{
  "model": "image captioner",
  "vocab_size": 53,
  "encoder_patch_size": [4, 4],
  "steps": 9100,
  "epochs": 4.3
}
Rows from block 12 of the image encoder of a small image captioner, named by matrix and row number. Rows with one number belong to one neuron. Each number is 50 + 12 x the weight over its row's rms, rounded and kept within 0 to 99. All counts start at 0. After the name is the row's rms in percent of the matrix's.
After each neuron's rows are labels from the 100 images, of 14976, where the neuron reaches its highest value: "strongest on" is what is common among them. Only what is clearly more common there than usual is listed. The data: photos with spoken descriptions (Open Images, Localized Narratives).
# fc1: MLP up (encoder.blocks.12.mlp.fc1.weight, 384x192), inputs 96-143
# fc2: MLP down (encoder.blocks.12.mlp.fc2.weight, 192x384, transposed), outputs 96-143

fc1.126 098:44 39 50 41 48 44 34 49 45 41 18 47 32 56 61 59 61 68 73 64 55 51 42 39 61 28 48 48 68 60 26 45 57 40 52 48 56 43 27 42 52 77 57 60 59 38 45 43
fc2.126 106:43 53 46 45 46 48 55 37 39 54 42 44 55 66 60 21 47 51 31 55 57 55 56 63 49 61 40 55 29 45 55 70 35 68 41 43 50 43 49 47 72 44 36 45 69 28 38 32
strongest on: text has "text"; text has "poster"; text has "written"

fc1.246 105:51 38 60 58 47 40 68 29 44 41 54 60 50 59 36 71 61 43 57 45 46 65 62 33 47 47 25 52 29 32 47 63 39 87 41 65 41 42 58 77 56 38 61 39 54 44 72 51
fc2.246 099:47 44 68 62 51 58 54 47 45 44 44 42 24 54 29 45 63 44 37 65 50 47 31 56 57 70 56 57 42 28 50 62 32 44 37 51 61 59 83 59 41 51 39 43 46 61 37 64
strongest on: text has "people"; text has "road"; text has "buildings"

fc1.275 085:49 52 41 46 22 46 50 66 51 48 55 36 60 68 44 50 33 51 42 41 33 45 59 51 58 74 49 38 36 66 54 62 51 58 54 31 42 62 39 51 39 34 46 51 35 56 57 44
fc2.275 095:44 68 75 50 66 48 41 49 41 69 47 29 53 46 61 48 46 58 52 45 56 56 39 45 48 54 59 49 69 52 39 64 54 53 43 43 67 72 41 59 64 54 42 43 58 56 52 40
strongest on: text has "black"; text has "white"

fc1.344 113:45 43 64 62 42 41 54 73 49 20 46 32 67 54 45 54 55 61 39 62 54 57 44 42 48 37 54 59 39 57 54 48 47 28 44 46 50 56 35 59 22 44 38 62 64 59 42 49
fc2.344 116:46 39 63 57 40 48 42 58 33 34 46 53 56 27 67 64 47 61 50 49 34 45 25 56 71 61 47 41 18 56 74 47 30 41 47 50 54 62 60 47 75 33 38 23 33 59 47 39
strongest on: text has "holding"; text has "wearing"; text has "man"

fc1.165 110:59 43 75 54 48 63 62 61 58 43 56 59 60 47 67 41 65 54 77 46 25 70 79 54 43 49 64 52 65 49 46 56 44 48 52 42 37 54 50 44 37 41 49 63 59 48 79 43
fc2.165 118:69 55 69 81 49 66 67 49 39 44 43 38 41 40 56 55 29 64 67 39 50 60 57 61 41 68 49 44 57 63 36 49 45 55 62 53 55 32 53 62 61 50 39 60 64 37 53 47
strongest on: text has "color"

fc1.214 090:50 58 41 46 49 49 59 64 54 53 51 43 41 65 65 43 49 36 26 33 29 51 70 43 41 63 59 53 52 59 34 46 61 59 34 42 31 49 40 47 52 33 41 54 37 68 61 52
fc2.214 103:35 40 60 71 60 53 66 44 67 51 51 39 57 41 59 37 26 38 37 53 39 69 63 50 53 60 75 64 69 76 24 55 51 45 58 54 40 41 26 53 24 47 40 59 69 29 62 59
strongest on: text has "black"; text has "white"

fc1.17 096:57 50 69 48 39 51 60 62 47 66 49 48 65 63 36 32 43 69 62 56 48 49 73 53 41 40 50 32 47 58 51 53 78 49 51 65 43 51 60 60 15 64 32 51 59 19 46 51
fc2.17 110:45 43 30 60 34 36 53 58 47 47 34 40 57 61 62 30 60 51 73 49 48 41 25 66 58 27 55 47 54 30 67 38 48 41 55 37 34 51 39 32 47 55 52 51 51 14 57 33
strongest on: text has "holding"

fc1.161 115:27 47 50 47 60 64 41 44 41 53 53 49 53 56 51 25 59 42 52 58 54 50 61 48 43 46 46 50 53 47 47 62 56 50 50 55 48 49 60 39 29 67 45 50 63 36 67 42
fc2.161 123:29 59 27 55 32 55 74 49 40 39 38 48 57 72 53 64 34 59 55 64 44 75 51 55 21 32 51 56 45 46 46 70 51 69 50 44 36 60 57 50 68 51 52 39 42 26 47 48
strongest on: text has "people"

fc1.310 104:61 49 60 53 36 52 53 43 54 33 54 56 60 40 61 67 54 27 55 70 28 56 38 46 47 57 46 62 60 32 60 58 60 37 52 52 42 49 60 49 44 72 52 57 62 29 52 61
fc2.310 114:37 44 38 52 62 56 27 43 43 45 49 54 46 66 50 55 62 52 81 41 49 38 55 33 55 42 70 35 43 56 44 55 59 64 26 72 34 69 65 37 33 40 52 59 21 66 39 44
strongest on: text has "buildings"; text has "building"

fc1.353 101:40 48 67 54 42 57 33 34 41 26 82 49 26 46 48 50 70 43 49 50 42 44 38 40 40 34 47 45 52 67 71 65 37 37 65 65 54 37 48 33 30 46 48 68 31 68 57 53
fc2.353 100:54 39 42 37 64 45 49 42 42 49 51 46 49 54 68 40 40 47 60 58 66 62 34 50 49 57 43 44 54 44 55 36 43 35 56 38 66 30 69 61 49 49 36 55 53 38 51 62
strongest on: text has "text"

fc1.31 107:41 44 61 51 52 43 81 45 39 58 29 54 61 45 54 41 64 51 46 49 22 45 48 43 60 52 54 37 52 42 43 38 37 24 48 42 50 73 50 70 29 55 41 33 39 34 59 43
fc2.31 103:44 58 42 52 57 34 46 56 50 49 65 44 44 71 65 36 37 51 37 38 49 57 70 70 26 55 42 55 36 60 41 52 57 49 58 47 69 68 54 63 45 43 48 68 39 65 44 57
strongest on: text has "people"

fc1.321 099:50 62 31 45 65 52 41 56 45 42 44 42 67 44 43 32 54 60 57 54 43 50 51 46 53 54 66 21 44 42 54 58 49 39 60 58 49 37 33 36 28 33 50 60 48 38 50 41
fc2.321 090:43 59 40 33 48 43 34 48 36 61 47 52 45 34 64 55 61 53 39 54 54 57 57 58 38 33 30 38 53 51 40 49 42 38 56 43 42 52 53 50 49 66 50 48 65 37 59 55
strongest on: text has "table"; text has "sitting"; text has "wall"; text has "front"

fc1.158 089:33 65 61 64 32 28 37 56 59 42 57 53 55 41 18 36 52 32 44 62 61 36 77 55 40 49 41 30 69 68 48 46 43 47 51 39 56 55 59 38 65 41 50 27 58 43 48 62
fc2.158 101:46 45 53 47 54 44 42 55 38 68 60 63 55 31 55 40 51 28 59 52 45 45 43 47 48 63 53 66 59 36 46 42 49 54 67 46 29 38 55 45 33 39 64 62 56 45 48 53
strongest on: text has "holding"; text has "wearing"

fc1.22 080:34 71 37 72 59 57 63 60 50 52 50 39 61 43 63 63 43 68 37 73 57 54 70 56 62 52 33 49 49 61 54 50 41 47 39 41 33 57 54 45 46 39 28 46 52 58 65 61
fc2.22 078:36 35 52 37 45 45 65 45 81 66 62 57 39 55 58 43 40 51 32 80 48 53 39 46 53 32 53 53 62 45 39 57 47 71 60 63 53 67 43 45 33 43 44 45 52 48 50 41
strongest on: text has "black"; text has "white"; text has "people"

fc1.41 107:49 61 53 59 70 59 33 49 55 61 48 75 36 44 44 47 55 45 52 28 51 39 30 36 66 45 28 51 52 46 58 49 71 46 41 47 51 43 40 53 49 57 67 28 41 64 37 59
fc2.41 103:33 40 33 51 32 29 44 49 60 43 44 28 70 46 40 65 49 47 59 51 59 56 47 33 61 57 62 42 60 45 36 62 20 78 37 41 37 38 50 60 53 33 54 59 52 67 62 63
strongest on: text has "lights"

fc1.82 112:60 46 48 61 48 25 56 39 47 37 53 49 41 53 67 40 59 63 55 53 48 40 59 36 45 49 46 68 51 56 76 30 44 71 68 44 44 59 51 35 48 42 33 59 91 46 48 56
fc2.82 101:57 45 50 42 50 57 72 64 38 68 34 42 41 56 50 59 25 52 58 50 50 50 36 46 73 28 66 52 51 38 75 39 47 58 33 43 30 63 41 61 41 34 66 50 58 65 65 59
strongest on: text has "grass"

fc1.91 112:52 49 60 47 47 43 59 29 62 56 78 43 25 48 40 54 56 57 56 41 51 36 57 45 50 61 45 29 45 48 55 41 64 54 51 56 56 49 46 53 46 52 65 52 33 46 49 45
fc2.91 103:68 49 41 36 68 37 44 45 29 67 38 34 62 50 56 55 43 62 49 59 61 68 46 56 59 78 44 42 48 70 44 37 40 44 34 60 44 40 53 49 57 49 49 33 47 57 50 50
strongest on: text has "buildings"; text has "lights"

fc1.120 074:37 63 54 60 32 46 68 60 57 23 57 57 65 41 52 59 70 38 35 50 51 31 63 54 28 58 52 41 71 43 53 56 36 71 59 50 56 60 55 50 62 54 55 52 65 72 43 57
fc2.120 076:39 38 49 59 57 54 51 45 54 22 56 64 71 44 53 45 51 54 51 36 59 44 47 36 50 53 33 47 59 41 61 61 69 55 61 53 58 52 23 22 65 42 51 54 43 49 57 80
strongest on: text has "wearing"; text has "man"; text has "black"

fc1.115 094:63 60 48 56 53 61 67 54 48 62 15 40 59 72 43 61 41 53 62 65 20 59 49 35 44 47 47 57 79 51 46 70 64 52 48 33 59 36 34 50 59 39 47 66 57 67 58 45
fc2.115 096:60 73 59 43 54 56 58 66 52 39 38 70 55 47 51 44 43 49 39 60 71 52 33 56 71 61 50 49 50 56 49 52 16 56 45 30 55 62 56 43 57 38 49 40 31 43 34 79
strongest on: text has "sky"; text has "trees"

fc1.226 098:66 62 32 44 44 51 60 50 29 54 55 39 66 41 34 55 63 44 32 58 39 49 37 59 57 64 39 37 57 44 28 38 44 43 36 66 55 44 57 30 48 66 29 63 75 73 61 27
fc2.226 111:51 15 57 56 39 59 32 36 41 48 54 46 50 26 39 35 58 55 76 47 44 44 45 17 69 39 66 50 57 67 47 42 49 62 63 57 53 51 35 58 53 55 48 30 49 26 45 75
strongest on: text has "table"

fc1.10 093:48 31 49 34 56 39 49 51 59 67 63 63 49 74 49 38 43 59 61 55 55 38 75 17 55 66 49 39 41 44 27 63 41 59 37 76 56 64 55 74 36 38 56 46 68 57 43 52
fc2.10 100:60 58 77 35 55 54 51 57 68 51 35 41 51 47 87 49 37 21 47 59 33 43 38 53 49 66 59 53 47 66 56 68 50 34 43 53 56 60 64 45 57 53 28 54 49 65 40 33
strongest on: text has "wearing"; text has "black"; text has "woman"

fc1.109 112:65 46 74 44 39 76 47 48 44 49 55 46 31 48 43 55 38 33 64 43 47 49 78 48 49 45 46 41 41 58 46 47 53 66 47 57 44 53 55 56 45 42 52 56 54 48 52 72
fc2.109 118:38 62 62 58 52 52 67 43 40 57 36 52 46 57 63 58 59 38 34 48 45 54 55 66 43 32 66 53 52 55 56 73 48 75 72 51 38 54 59 47 57 49 45 49 46 45 40 34
strongest on: text has "color"; text has "flowers"; text has "flower"

fc1.107 088:35 51 37 63 38 42 37 54 43 43 27 66 46 47 79 38 66 49 56 52 90 58 51 51 46 49 38 43 72 63 55 61 51 36 40 35 39 43 52 64 59 49 34 56 67 37 52 51
fc2.107 098:60 51 40 36 40 61 72 56 58 44 51 24 45 56 61 46 24 60 43 54 44 47 69 47 55 59 60 47 56 36 41 44 36 36 41 48 49 62 49 43 59 47 46 61 50 43 62 33
strongest on: text has "text"

fc1.216 100:45 56 53 66 31 42 55 60 73 38 37 37 46 42 60 51 37 53 50 62 29 40 69 24 55 54 55 51 57 21 39 43 54 52 40 40 49 48 49 55 50 48 62 29 34 55 43 67
fc2.216 111:30 61 26 34 55 58 46 41 61 52 32 47 58 47 55 36 60 65 54 74 30 57 58 51 65 39 40 40 49 39 65 53 66 41 43 51 51 50 46 39 62 65 46 40 80 43 39 28
strongest on: text has "food"; text has "plate"; text has "table"

fc1.374 104:34 51 54 30 43 44 43 52 59 60 44 51 48 36 64 52 67 42 32 25 69 43 57 46 39 44 38 46 57 50 54 39 53 58 35 44 45 42 35 41 38 69 60 49 42 53 31 58
fc2.374 104:49 32 51 51 35 51 50 39 44 51 63 65 41 51 57 46 31 40 56 54 58 70 59 35 19 65 57 48 40 53 43 91 69 36 35 63 37 43 45 49 43 49 44 51 31 36 49 66
strongest on: text has "trees"; text has "sky"

fc1.245 098:46 51 50 47 63 64 44 22 62 55 59 47 41 42 29 49 52 46 68 51 66 50 50 29 68 72 65 34 46 55 76 35 72 65 49 32 73 60 49 51 46 57 51 38 62 60 57 47
fc2.245 088:44 57 57 56 38 29 54 68 48 53 48 51 46 59 63 53 53 38 47 44 46 64 46 67 37 32 45 53 45 38 40 55 37 35 55 33 40 52 49 61 38 37 41 73 52 48 54 40
strongest on: text has "grass"

fc1.292 085:46 38 35 38 67 48 49 48 48 48 56 43 45 43 39 79 37 42 71 52 71 31 45 50 44 57 38 54 51 48 56 39 41 42 52 60 66 31 45 51 57 43 50 48 51 27 49 32
fc2.292 090:52 51 62 56 56 46 58 47 53 70 63 60 49 51 65 46 65 55 50 54 41 34 45 45 62 61 43 49 46 44 54 47 55 58 44 48 69 68 30 35 21 36 40 50 40 78 44 56
strongest on: text has "wearing"

fc1.341 115:47 48 49 55 56 36 58 19 48 23 44 40 36 61 75 35 61 58 58 29 38 54 56 64 50 50 65 46 53 42 62 58 41 36 54 41 27 62 59 63 19 41 59 39 46 47 42 44
fc2.341 116:57 77 46 42 46 43 61 42 32 37 43 47 67 58 53 31 51 56 53 40 54 43 40 57 40 53 81 41 30 37 56 41 34 66 49 44 59 73 59 59 43 52 69 42 57 48 34 45
strongest on: text has "ground"

fc1.134 104:42 65 25 45 42 57 47 38 61 37 52 59 69 52 62 43 48 47 26 77 41 36 39 35 45 64 47 54 50 36 50 48 64 61 39 49 58 65 47 51 60 71 50 49 62 44 51 58
fc2.134 094:47 54 40 52 48 50 45 52 40 51 32 40 29 35 48 43 20 55 77 28 51 68 37 85 50 52 40 50 54 55 47 48 31 45 51 49 48 41 45 34 52 43 36 26 63 34 38 60
strongest on: text has "sky"; text has "trees"; text has "buildings"; text has "grass"

fc1.366 120:68 51 50 43 61 41 49 45 61 41 54 45 27 36 42 41 61 37 37 35 55 29 39 41 55 38 49 48 60 53 64 50 40 34 37 49 56 61 34 73 50 68 60 61 40 28 15 63
fc2.366 115:66 64 45 59 50 47 50 47 52 59 41 60 26 56 49 54 46 37 42 48 41 40 29 45 54 37 40 20 34 40 26 54 57 47 26 44 47 55 47 64 75 68 61 59 46 32 35 78
strongest on: text has "lights"; text has "dark"

fc1.94 104:49 86 28 50 48 45 44 51 41 55 66 63 54 49 44 47 44 38 45 51 50 47 49 39 59 59 34 55 62 58 66 54 53 44 41 63 47 42 43 65 43 46 64 31 38 35 49 59
fc2.94 099:41 42 37 40 52 41 48 30 41 69 61 56 58 56 61 64 33 46 78 52 48 26 70 41 26 33 36 24 27 55 62 61 50 51 42 55 55 59 36 52 54 29 39 59 61 58 44 43
strongest on: text has "buildings"; text has "sky"; text has "people"; text has "road"

fc1.87 097:71 61 75 57 59 58 34 54 52 56 56 28 39 43 47 33 42 56 45 42 48 33 50 35 52 53 39 51 42 64 49 71 63 61 52 48 63 38 55 54 45 29 48 46 57 41 74 32
fc2.87 107:36 53 32 52 46 23 53 44 50 47 45 41 47 21 37 53 52 51 59 45 65 52 56 55 46 39 31 69 59 38 54 43 36 44 75 54 59 52 65 47 45 28 27 50 59 54 61 62
strongest on: text has "text"

fc1.83 099:62 32 50 45 53 58 42 49 59 59 46 66 49 64 40 75 55 49 56 35 56 25 57 48 60 48 56 40 50 25 53 77 65 47 48 74 47 49 36 54 45 51 54 76 32 51 23 52
fc2.83 112:54 39 56 69 61 46 63 54 48 48 38 39 46 54 45 58 64 41 49 60 67 33 52 38 44 67 38 46 66 44 55 74 46 37 63 54 57 44 39 39 33 57 57 68 48 46 37 52
strongest on: text has "buildings"; text has "lights"

fc1.67 100:52 38 55 27 56 60 49 25 51 60 68 54 47 72 43 46 55 58 23 51 34 19 53 49 75 51 53 41 49 24 40 65 60 40 58 52 53 63 51 66 41 60 51 60 54 46 56 57
fc2.67 091:43 60 54 61 41 45 52 61 40 54 53 46 63 33 39 58 64 34 64 60 60 59 46 63 22 38 58 59 44 76 65 56 64 64 57 56 45 47 66 68 46 54 49 46 34 57 57 47
strongest on: text has "buildings"

fc1.272 119:56 69 76 53 55 51 41 42 50 48 44 43 78 33 52 55 44 51 54 37 58 63 63 50 38 57 49 49 59 38 09 53 43 30 62 37 58 46 62 65 39 40 34 49 53 54 69 34
fc2.272 115:49 44 50 44 50 42 36 39 37 32 43 35 92 31 56 52 47 50 35 57 44 34 41 50 55 48 37 58 34 19 64 44 50 43 54 53 67 59 50 75 53 57 38 40 46 57 27 42
strongest on: text has "holding"; text has "man"; text has "front"; text has "screen"

fc1.101 084:34 58 55 37 53 53 71 57 44 53 48 51 43 40 67 57 66 48 48 49 53 50 58 46 47 48 26 47 74 55 23 56 48 42 41 42 30 59 44 44 50 49 50 44 80 24 45 63
fc2.101 098:21 43 60 31 45 48 34 54 55 52 55 51 63 57 63 31 47 40 44 69 61 39 59 38 65 42 63 78 50 49 42 53 45 30 57 56 32 59 52 54 51 48 41 69 65 49 33 53
strongest on: text has "sky"; text has "trees"

fc1.75 089:51 49 54 36 57 64 77 59 47 46 49 53 21 48 67 50 54 74 37 25 56 33 67 29 49 49 61 56 41 56 39 45 56 41 51 48 56 48 66 54 39 48 62 34 43 58 68 38
fc2.75 114:61 44 63 54 62 51 65 63 61 61 68 61 32 62 61 40 35 39 25 73 18 47 72 44 47 58 74 35 44 79 39 34 57 51 58 45 41 38 40 46 52 46 49 43 27 49 42 41
strongest on: text has "black"; text has "white"

fc1.173 082:29 44 56 40 48 36 53 48 60 28 33 64 67 35 42 46 51 48 54 57 33 38 46 57 38 58 60 31 55 61 43 55 47 41 43 34 65 44 41 46 42 49 45 34 52 41 54 57
fc2.173 098:69 54 71 46 44 72 34 76 46 39 31 57 51 58 52 50 54 42 68 58 47 45 57 61 52 40 30 41 77 46 46 49 62 37 51 61 53 67 60 63 57 36 61 25 42 51 62 59
strongest on: text has "people"; text has "ground"; text has "wearing"; text has "grass"

fc1.311 108:53 63 63 52 28 34 36 50 44 46 62 34 50 42 58 66 56 40 44 39 28 48 39 48 44 34 67 53 78 47 52 40 46 61 54 63 63 39 56 53 34 48 56 52 51 55 46 58
fc2.311 106:64 51 57 41 43 28 68 31 42 59 51 31 70 47 44 60 60 58 53 45 60 51 50 57 53 55 49 22 41 60 50 69 53 65 69 44 40 52 55 30 54 68 62 61 47 47 55 38
strongest on: text has "food"; text has "plate"; text has "table"; text has "white"

fc1.164 088:48 59 28 46 37 52 51 38 38 40 56 35 42 32 56 53 50 37 42 65 56 40 47 64 69 51 62 59 52 48 47 93 57 46 30 42 48 51 26 32 57 47 48 35 28 64 59 47
fc2.164 090:45 41 42 61 55 40 60 37 72 85 70 41 54 48 60 55 49 66 69 42 46 53 59 46 68 58 39 35 50 57 47 26 65 39 67 50 54 25 49 78 47 53 40 49 65 53 29 52
strongest on: text has "color"; text has "red"

fc1.85 104:55 57 60 41 61 50 34 62 60 32 49 50 63 47 51 55 44 31 24 62 60 52 62 60 35 64 39 40 45 38 62 44 44 72 54 33 57 50 61 55 56 69 43 64 62 51 53 51
fc2.85 110:62 42 36 44 66 68 36 45 51 45 37 35 61 60 49 38 53 39 45 48 58 67 51 44 47 45 58 25 45 55 55 43 72 47 66 49 48 45 45 39 40 24 38 58 56 53 46 37
strongest on: text has "road"

fc1.76 094:56 46 23 73 48 63 51 51 48 45 69 35 58 34 61 32 50 46 57 46 46 53 42 47 60 49 63 46 75 53 49 52 49 68 46 48 56 65 38 55 63 37 48 31 34 67 41 52
fc2.76 108:53 43 50 53 54 42 34 52 46 39 45 56 46 68 55 46 52 57 65 43 40 40 56 45 55 47 47 58 56 60 48 39 45 45 63 36 51 57 68 38 43 33 61 61 30 47 28 40
strongest on: text has "trees"; text has "sky"; text has "road"; text has "vehicles"

fc1.290 094:66 45 49 46 72 48 36 41 62 43 68 54 35 29 52 41 62 61 55 45 54 48 40 62 55 58 52 64 64 34 49 43 54 68 52 39 58 41 56 67 52 59 42 69 54 53 55 49
fc2.290 110:59 35 33 59 47 58 49 46 59 73 53 48 47 34 32 69 78 38 41 49 49 44 29 37 49 47 34 62 58 45 39 37 61 58 47 47 52 36 55 41 51 50 43 66 35 56 58 58
strongest on: text has "food"; text has "plate"; text has "table"; text has "white"

fc1.154 101:24 45 53 45 52 56 48 29 58 57 37 39 45 56 70 46 31 50 39 60 39 46 42 49 43 42 63 62 36 44 43 50 33 55 53 37 49 40 40 49 48 66 51 69 55 57 44 29
fc2.154 109:75 30 67 64 49 42 34 64 30 54 55 59 47 64 42 46 38 43 53 48 13 50 42 54 43 43 45 55 65 72 54 48 45 42 45 61 55 54 33 44 43 30 29 44 48 66 57 50
strongest on: text has "woman"; text has "wearing"

fc1.187 108:50 70 50 56 48 62 68 42 50 53 60 68 84 66 71 54 60 55 43 53 55 33 42 42 28 41 58 50 56 33 65 48 38 50 59 49 48 45 67 59 34 62 51 53 70 29 46 17
fc2.187 111:44 60 59 54 36 83 76 40 41 56 28 41 64 60 52 57 62 55 49 47 48 25 66 37 34 63 57 43 30 43 51 69 47 38 58 50 41 56 47 70 34 47 23 32 62 28 50 58
strongest on: text has "color"

fc1.328 095:41 52 60 48 78 57 46 50 51 54 58 53 55 39 36 56 45 66 69 34 47 18 62 47 34 42 37 57 31 67 41 48 44 60 74 27 64 52 51 50 39 57 43 51 33 50 34 74
fc2.328 104:44 41 28 29 35 60 22 54 53 40 64 48 35 60 48 38 51 38 40 54 48 52 63 28 57 62 44 33 52 45 67 27 26 50 21 59 68 35 58 55 55 64 68 51 37 65 38 61
strongest on: text has "color"

fc1.111 093:39 42 48 57 35 67 34 50 55 36 88 51 53 51 61 45 67 55 53 54 58 50 59 61 48 66 42 41 55 54 43 53 65 44 51 45 39 48 55 55 61 53 48 56 50 48 49 48
fc2.111 096:48 41 55 46 34 39 56 54 56 30 48 45 60 11 55 52 64 67 63 34 43 34 64 57 67 40 72 51 47 53 57 35 60 37 34 47 48 59 61 78 63 47 32 36 62 47 53 47
strongest on: text has "wearing"

fc1.108 115:45 42 57 38 43 22 41 66 38 41 37 50 64 37 31 53 57 54 40 58 45 23 56 52 50 32 47 41 38 30 43 49 38 43 60 50 50 55 42 43 50 41 47 57 63 65 67 50
fc2.108 124:52 63 41 53 50 41 47 47 42 55 52 42 35 54 43 58 57 44 66 58 54 49 49 55 48 49 70 42 22 52 53 48 36 54 38 61 50 72 49 39 57 40 75 53 57 63 63 27
strongest on: text has "wearing"; text has "woman"

fc1.131 081:66 51 52 43 54 51 52 47 41 37 58 71 65 60 56 52 43 66 29 52 47 31 57 34 40 60 32 45 59 66 32 54 49 56 57 50 51 51 41 43 31 31 47 61 39 40 36 53
fc2.131 104:37 39 63 42 25 60 66 49 35 71 43 42 41 58 57 48 41 61 49 35 46 61 44 59 42 48 54 62 65 42 46 42 57 47 52 57 57 64 62 40 49 61 51 52 47 54 58 55
strongest on: text has "holding"; text has "wearing"; text has "man"

fc1.198 093:65 44 47 57 55 63 59 50 48 55 48 35 64 39 55 57 70 51 44 40 37 37 51 44 67 26 68 67 36 46 46 35 53 49 37 61 35 63 55 58 48 51 62 75 64 60 30 53
fc2.198 094:43 60 56 56 36 60 51 44 52 42 67 48 41 63 58 46 35 50 52 52 12 46 61 56 47 22 72 40 35 72 54 64 20 46 31 49 67 38 55 30 70 54 36 35 41 62 57 47
strongest on: text has "black"; text has "white"

fc1.45 094:51 52 38 69 52 46 58 58 46 37 26 33 64 41 32 64 65 42 57 71 47 56 54 67 40 57 51 51 36 43 48 24 57 65 48 63 44 40 47 56 32 64 33 47 53 52 64 63
fc2.45 083:45 42 73 37 63 46 64 55 52 66 49 50 41 59 53 63 48 61 44 41 55 56 34 40 35 50 45 26 51 50 51 68 46 36 48 54 49 47 55 58 69 25 61 57 36 28 40 51
strongest on: text has "people"; text has "standing"

fc1.383 100:54 54 53 55 53 64 41 56 54 59 51 62 58 46 37 35 39 77 54 45 41 62 28 47 46 45 47 58 40 60 38 44 36 67 65 46 67 57 65 34 35 56 65 46 51 72 29 35
fc2.383 097:42 41 55 34 46 38 62 55 39 31 43 72 35 63 43 45 51 40 46 67 30 40 66 58 42 62 60 28 41 45 40 53 39 55 52 36 49 48 42 54 62 62 47 36 38 25 61 45
strongest on: text has "wearing"; text has "man"

fc1.36 084:32 62 51 57 37 62 69 36 60 53 33 48 55 72 58 52 31 28 38 38 41 68 44 49 56 49 36 56 61 63 46 54 54 44 58 46 57 46 61 65 23 61 44 43 68 76 40 37
fc2.36 093:53 45 40 57 32 33 24 66 68 56 44 69 51 35 50 62 67 53 61 56 41 61 60 59 34 44 62 61 59 44 37 50 59 62 39 50 19 47 49 40 45 62 50 66 35 53 46 63
strongest on: text has "food"; text has "plate"; text has "table"; text has "bowl"

fc1.192 114:44 55 47 58 46 50 54 46 56 45 66 53 34 50 53 55 58 56 66 51 48 66 56 48 63 43 38 35 38 62 55 70 45 45 43 47 57 39 51 55 55 67 48 62 47 38 77 55
fc2.192 100:45 63 44 54 46 22 57 77 47 58 50 60 39 73 38 45 65 56 52 67 64 56 48 52 69 33 51 35 30 53 45 57 51 45 30 27 42 55 53 43 71 40 44 47 25 59 52 48
strongest on: text has "people"; text has "standing"; text has "holding"; text has "group"

fc1.133 107:45 59 44 52 57 33 61 65 54 47 56 36 50 44 51 54 56 60 39 70 62 36 59 40 57 52 61 62 61 59 54 34 65 57 63 66 33 58 53 36 46 48 56 37 63 47 50 47
fc2.133 113:61 43 40 32 71 59 50 64 55 61 33 53 37 74 53 37 70 55 42 48 49 28 52 51 51 74 31 58 60 61 68 44 67 42 46 56 64 42 50 44 35 32 43 71 33 54 58 46
strongest on: text has "black"; text has "white"

fc1.256 082:38 43 51 37 63 74 49 49 57 63 44 45 26 52 47 48 44 27 56 37 33 62 49 49 47 63 42 57 41 54 49 35 68 75 61 64 55 49 68 47 39 54 58 43 46 39 43 57
fc2.256 087:52 46 45 60 48 29 58 73 61 74 69 47 64 65 54 54 42 57 66 35 37 52 47 42 48 42 67 48 53 38 56 65 62 37 33 50 44 40 42 31 56 45 61 67 53 45 40 45
strongest on: text has "food"; text has "plate"; text has "white"

fc1.122 111:59 54 57 46 58 65 62 46 60 39 44 44 50 38 34 62 47 46 39 39 44 16 39 43 62 51 71 58 78 53 44 34 52 42 54 61 47 33 42 36 61 65 34 64 58 50 64 52
fc2.122 111:32 42 60 56 40 68 35 52 74 47 34 50 62 86 50 56 59 26 61 75 56 41 58 51 39 51 47 63 45 53 61 50 38 56 68 47 63 64 50 61 69 54 35 63 47 55 43 53
strongest on: text has "trees"; text has "sky"; text has "grass"; text has "plants"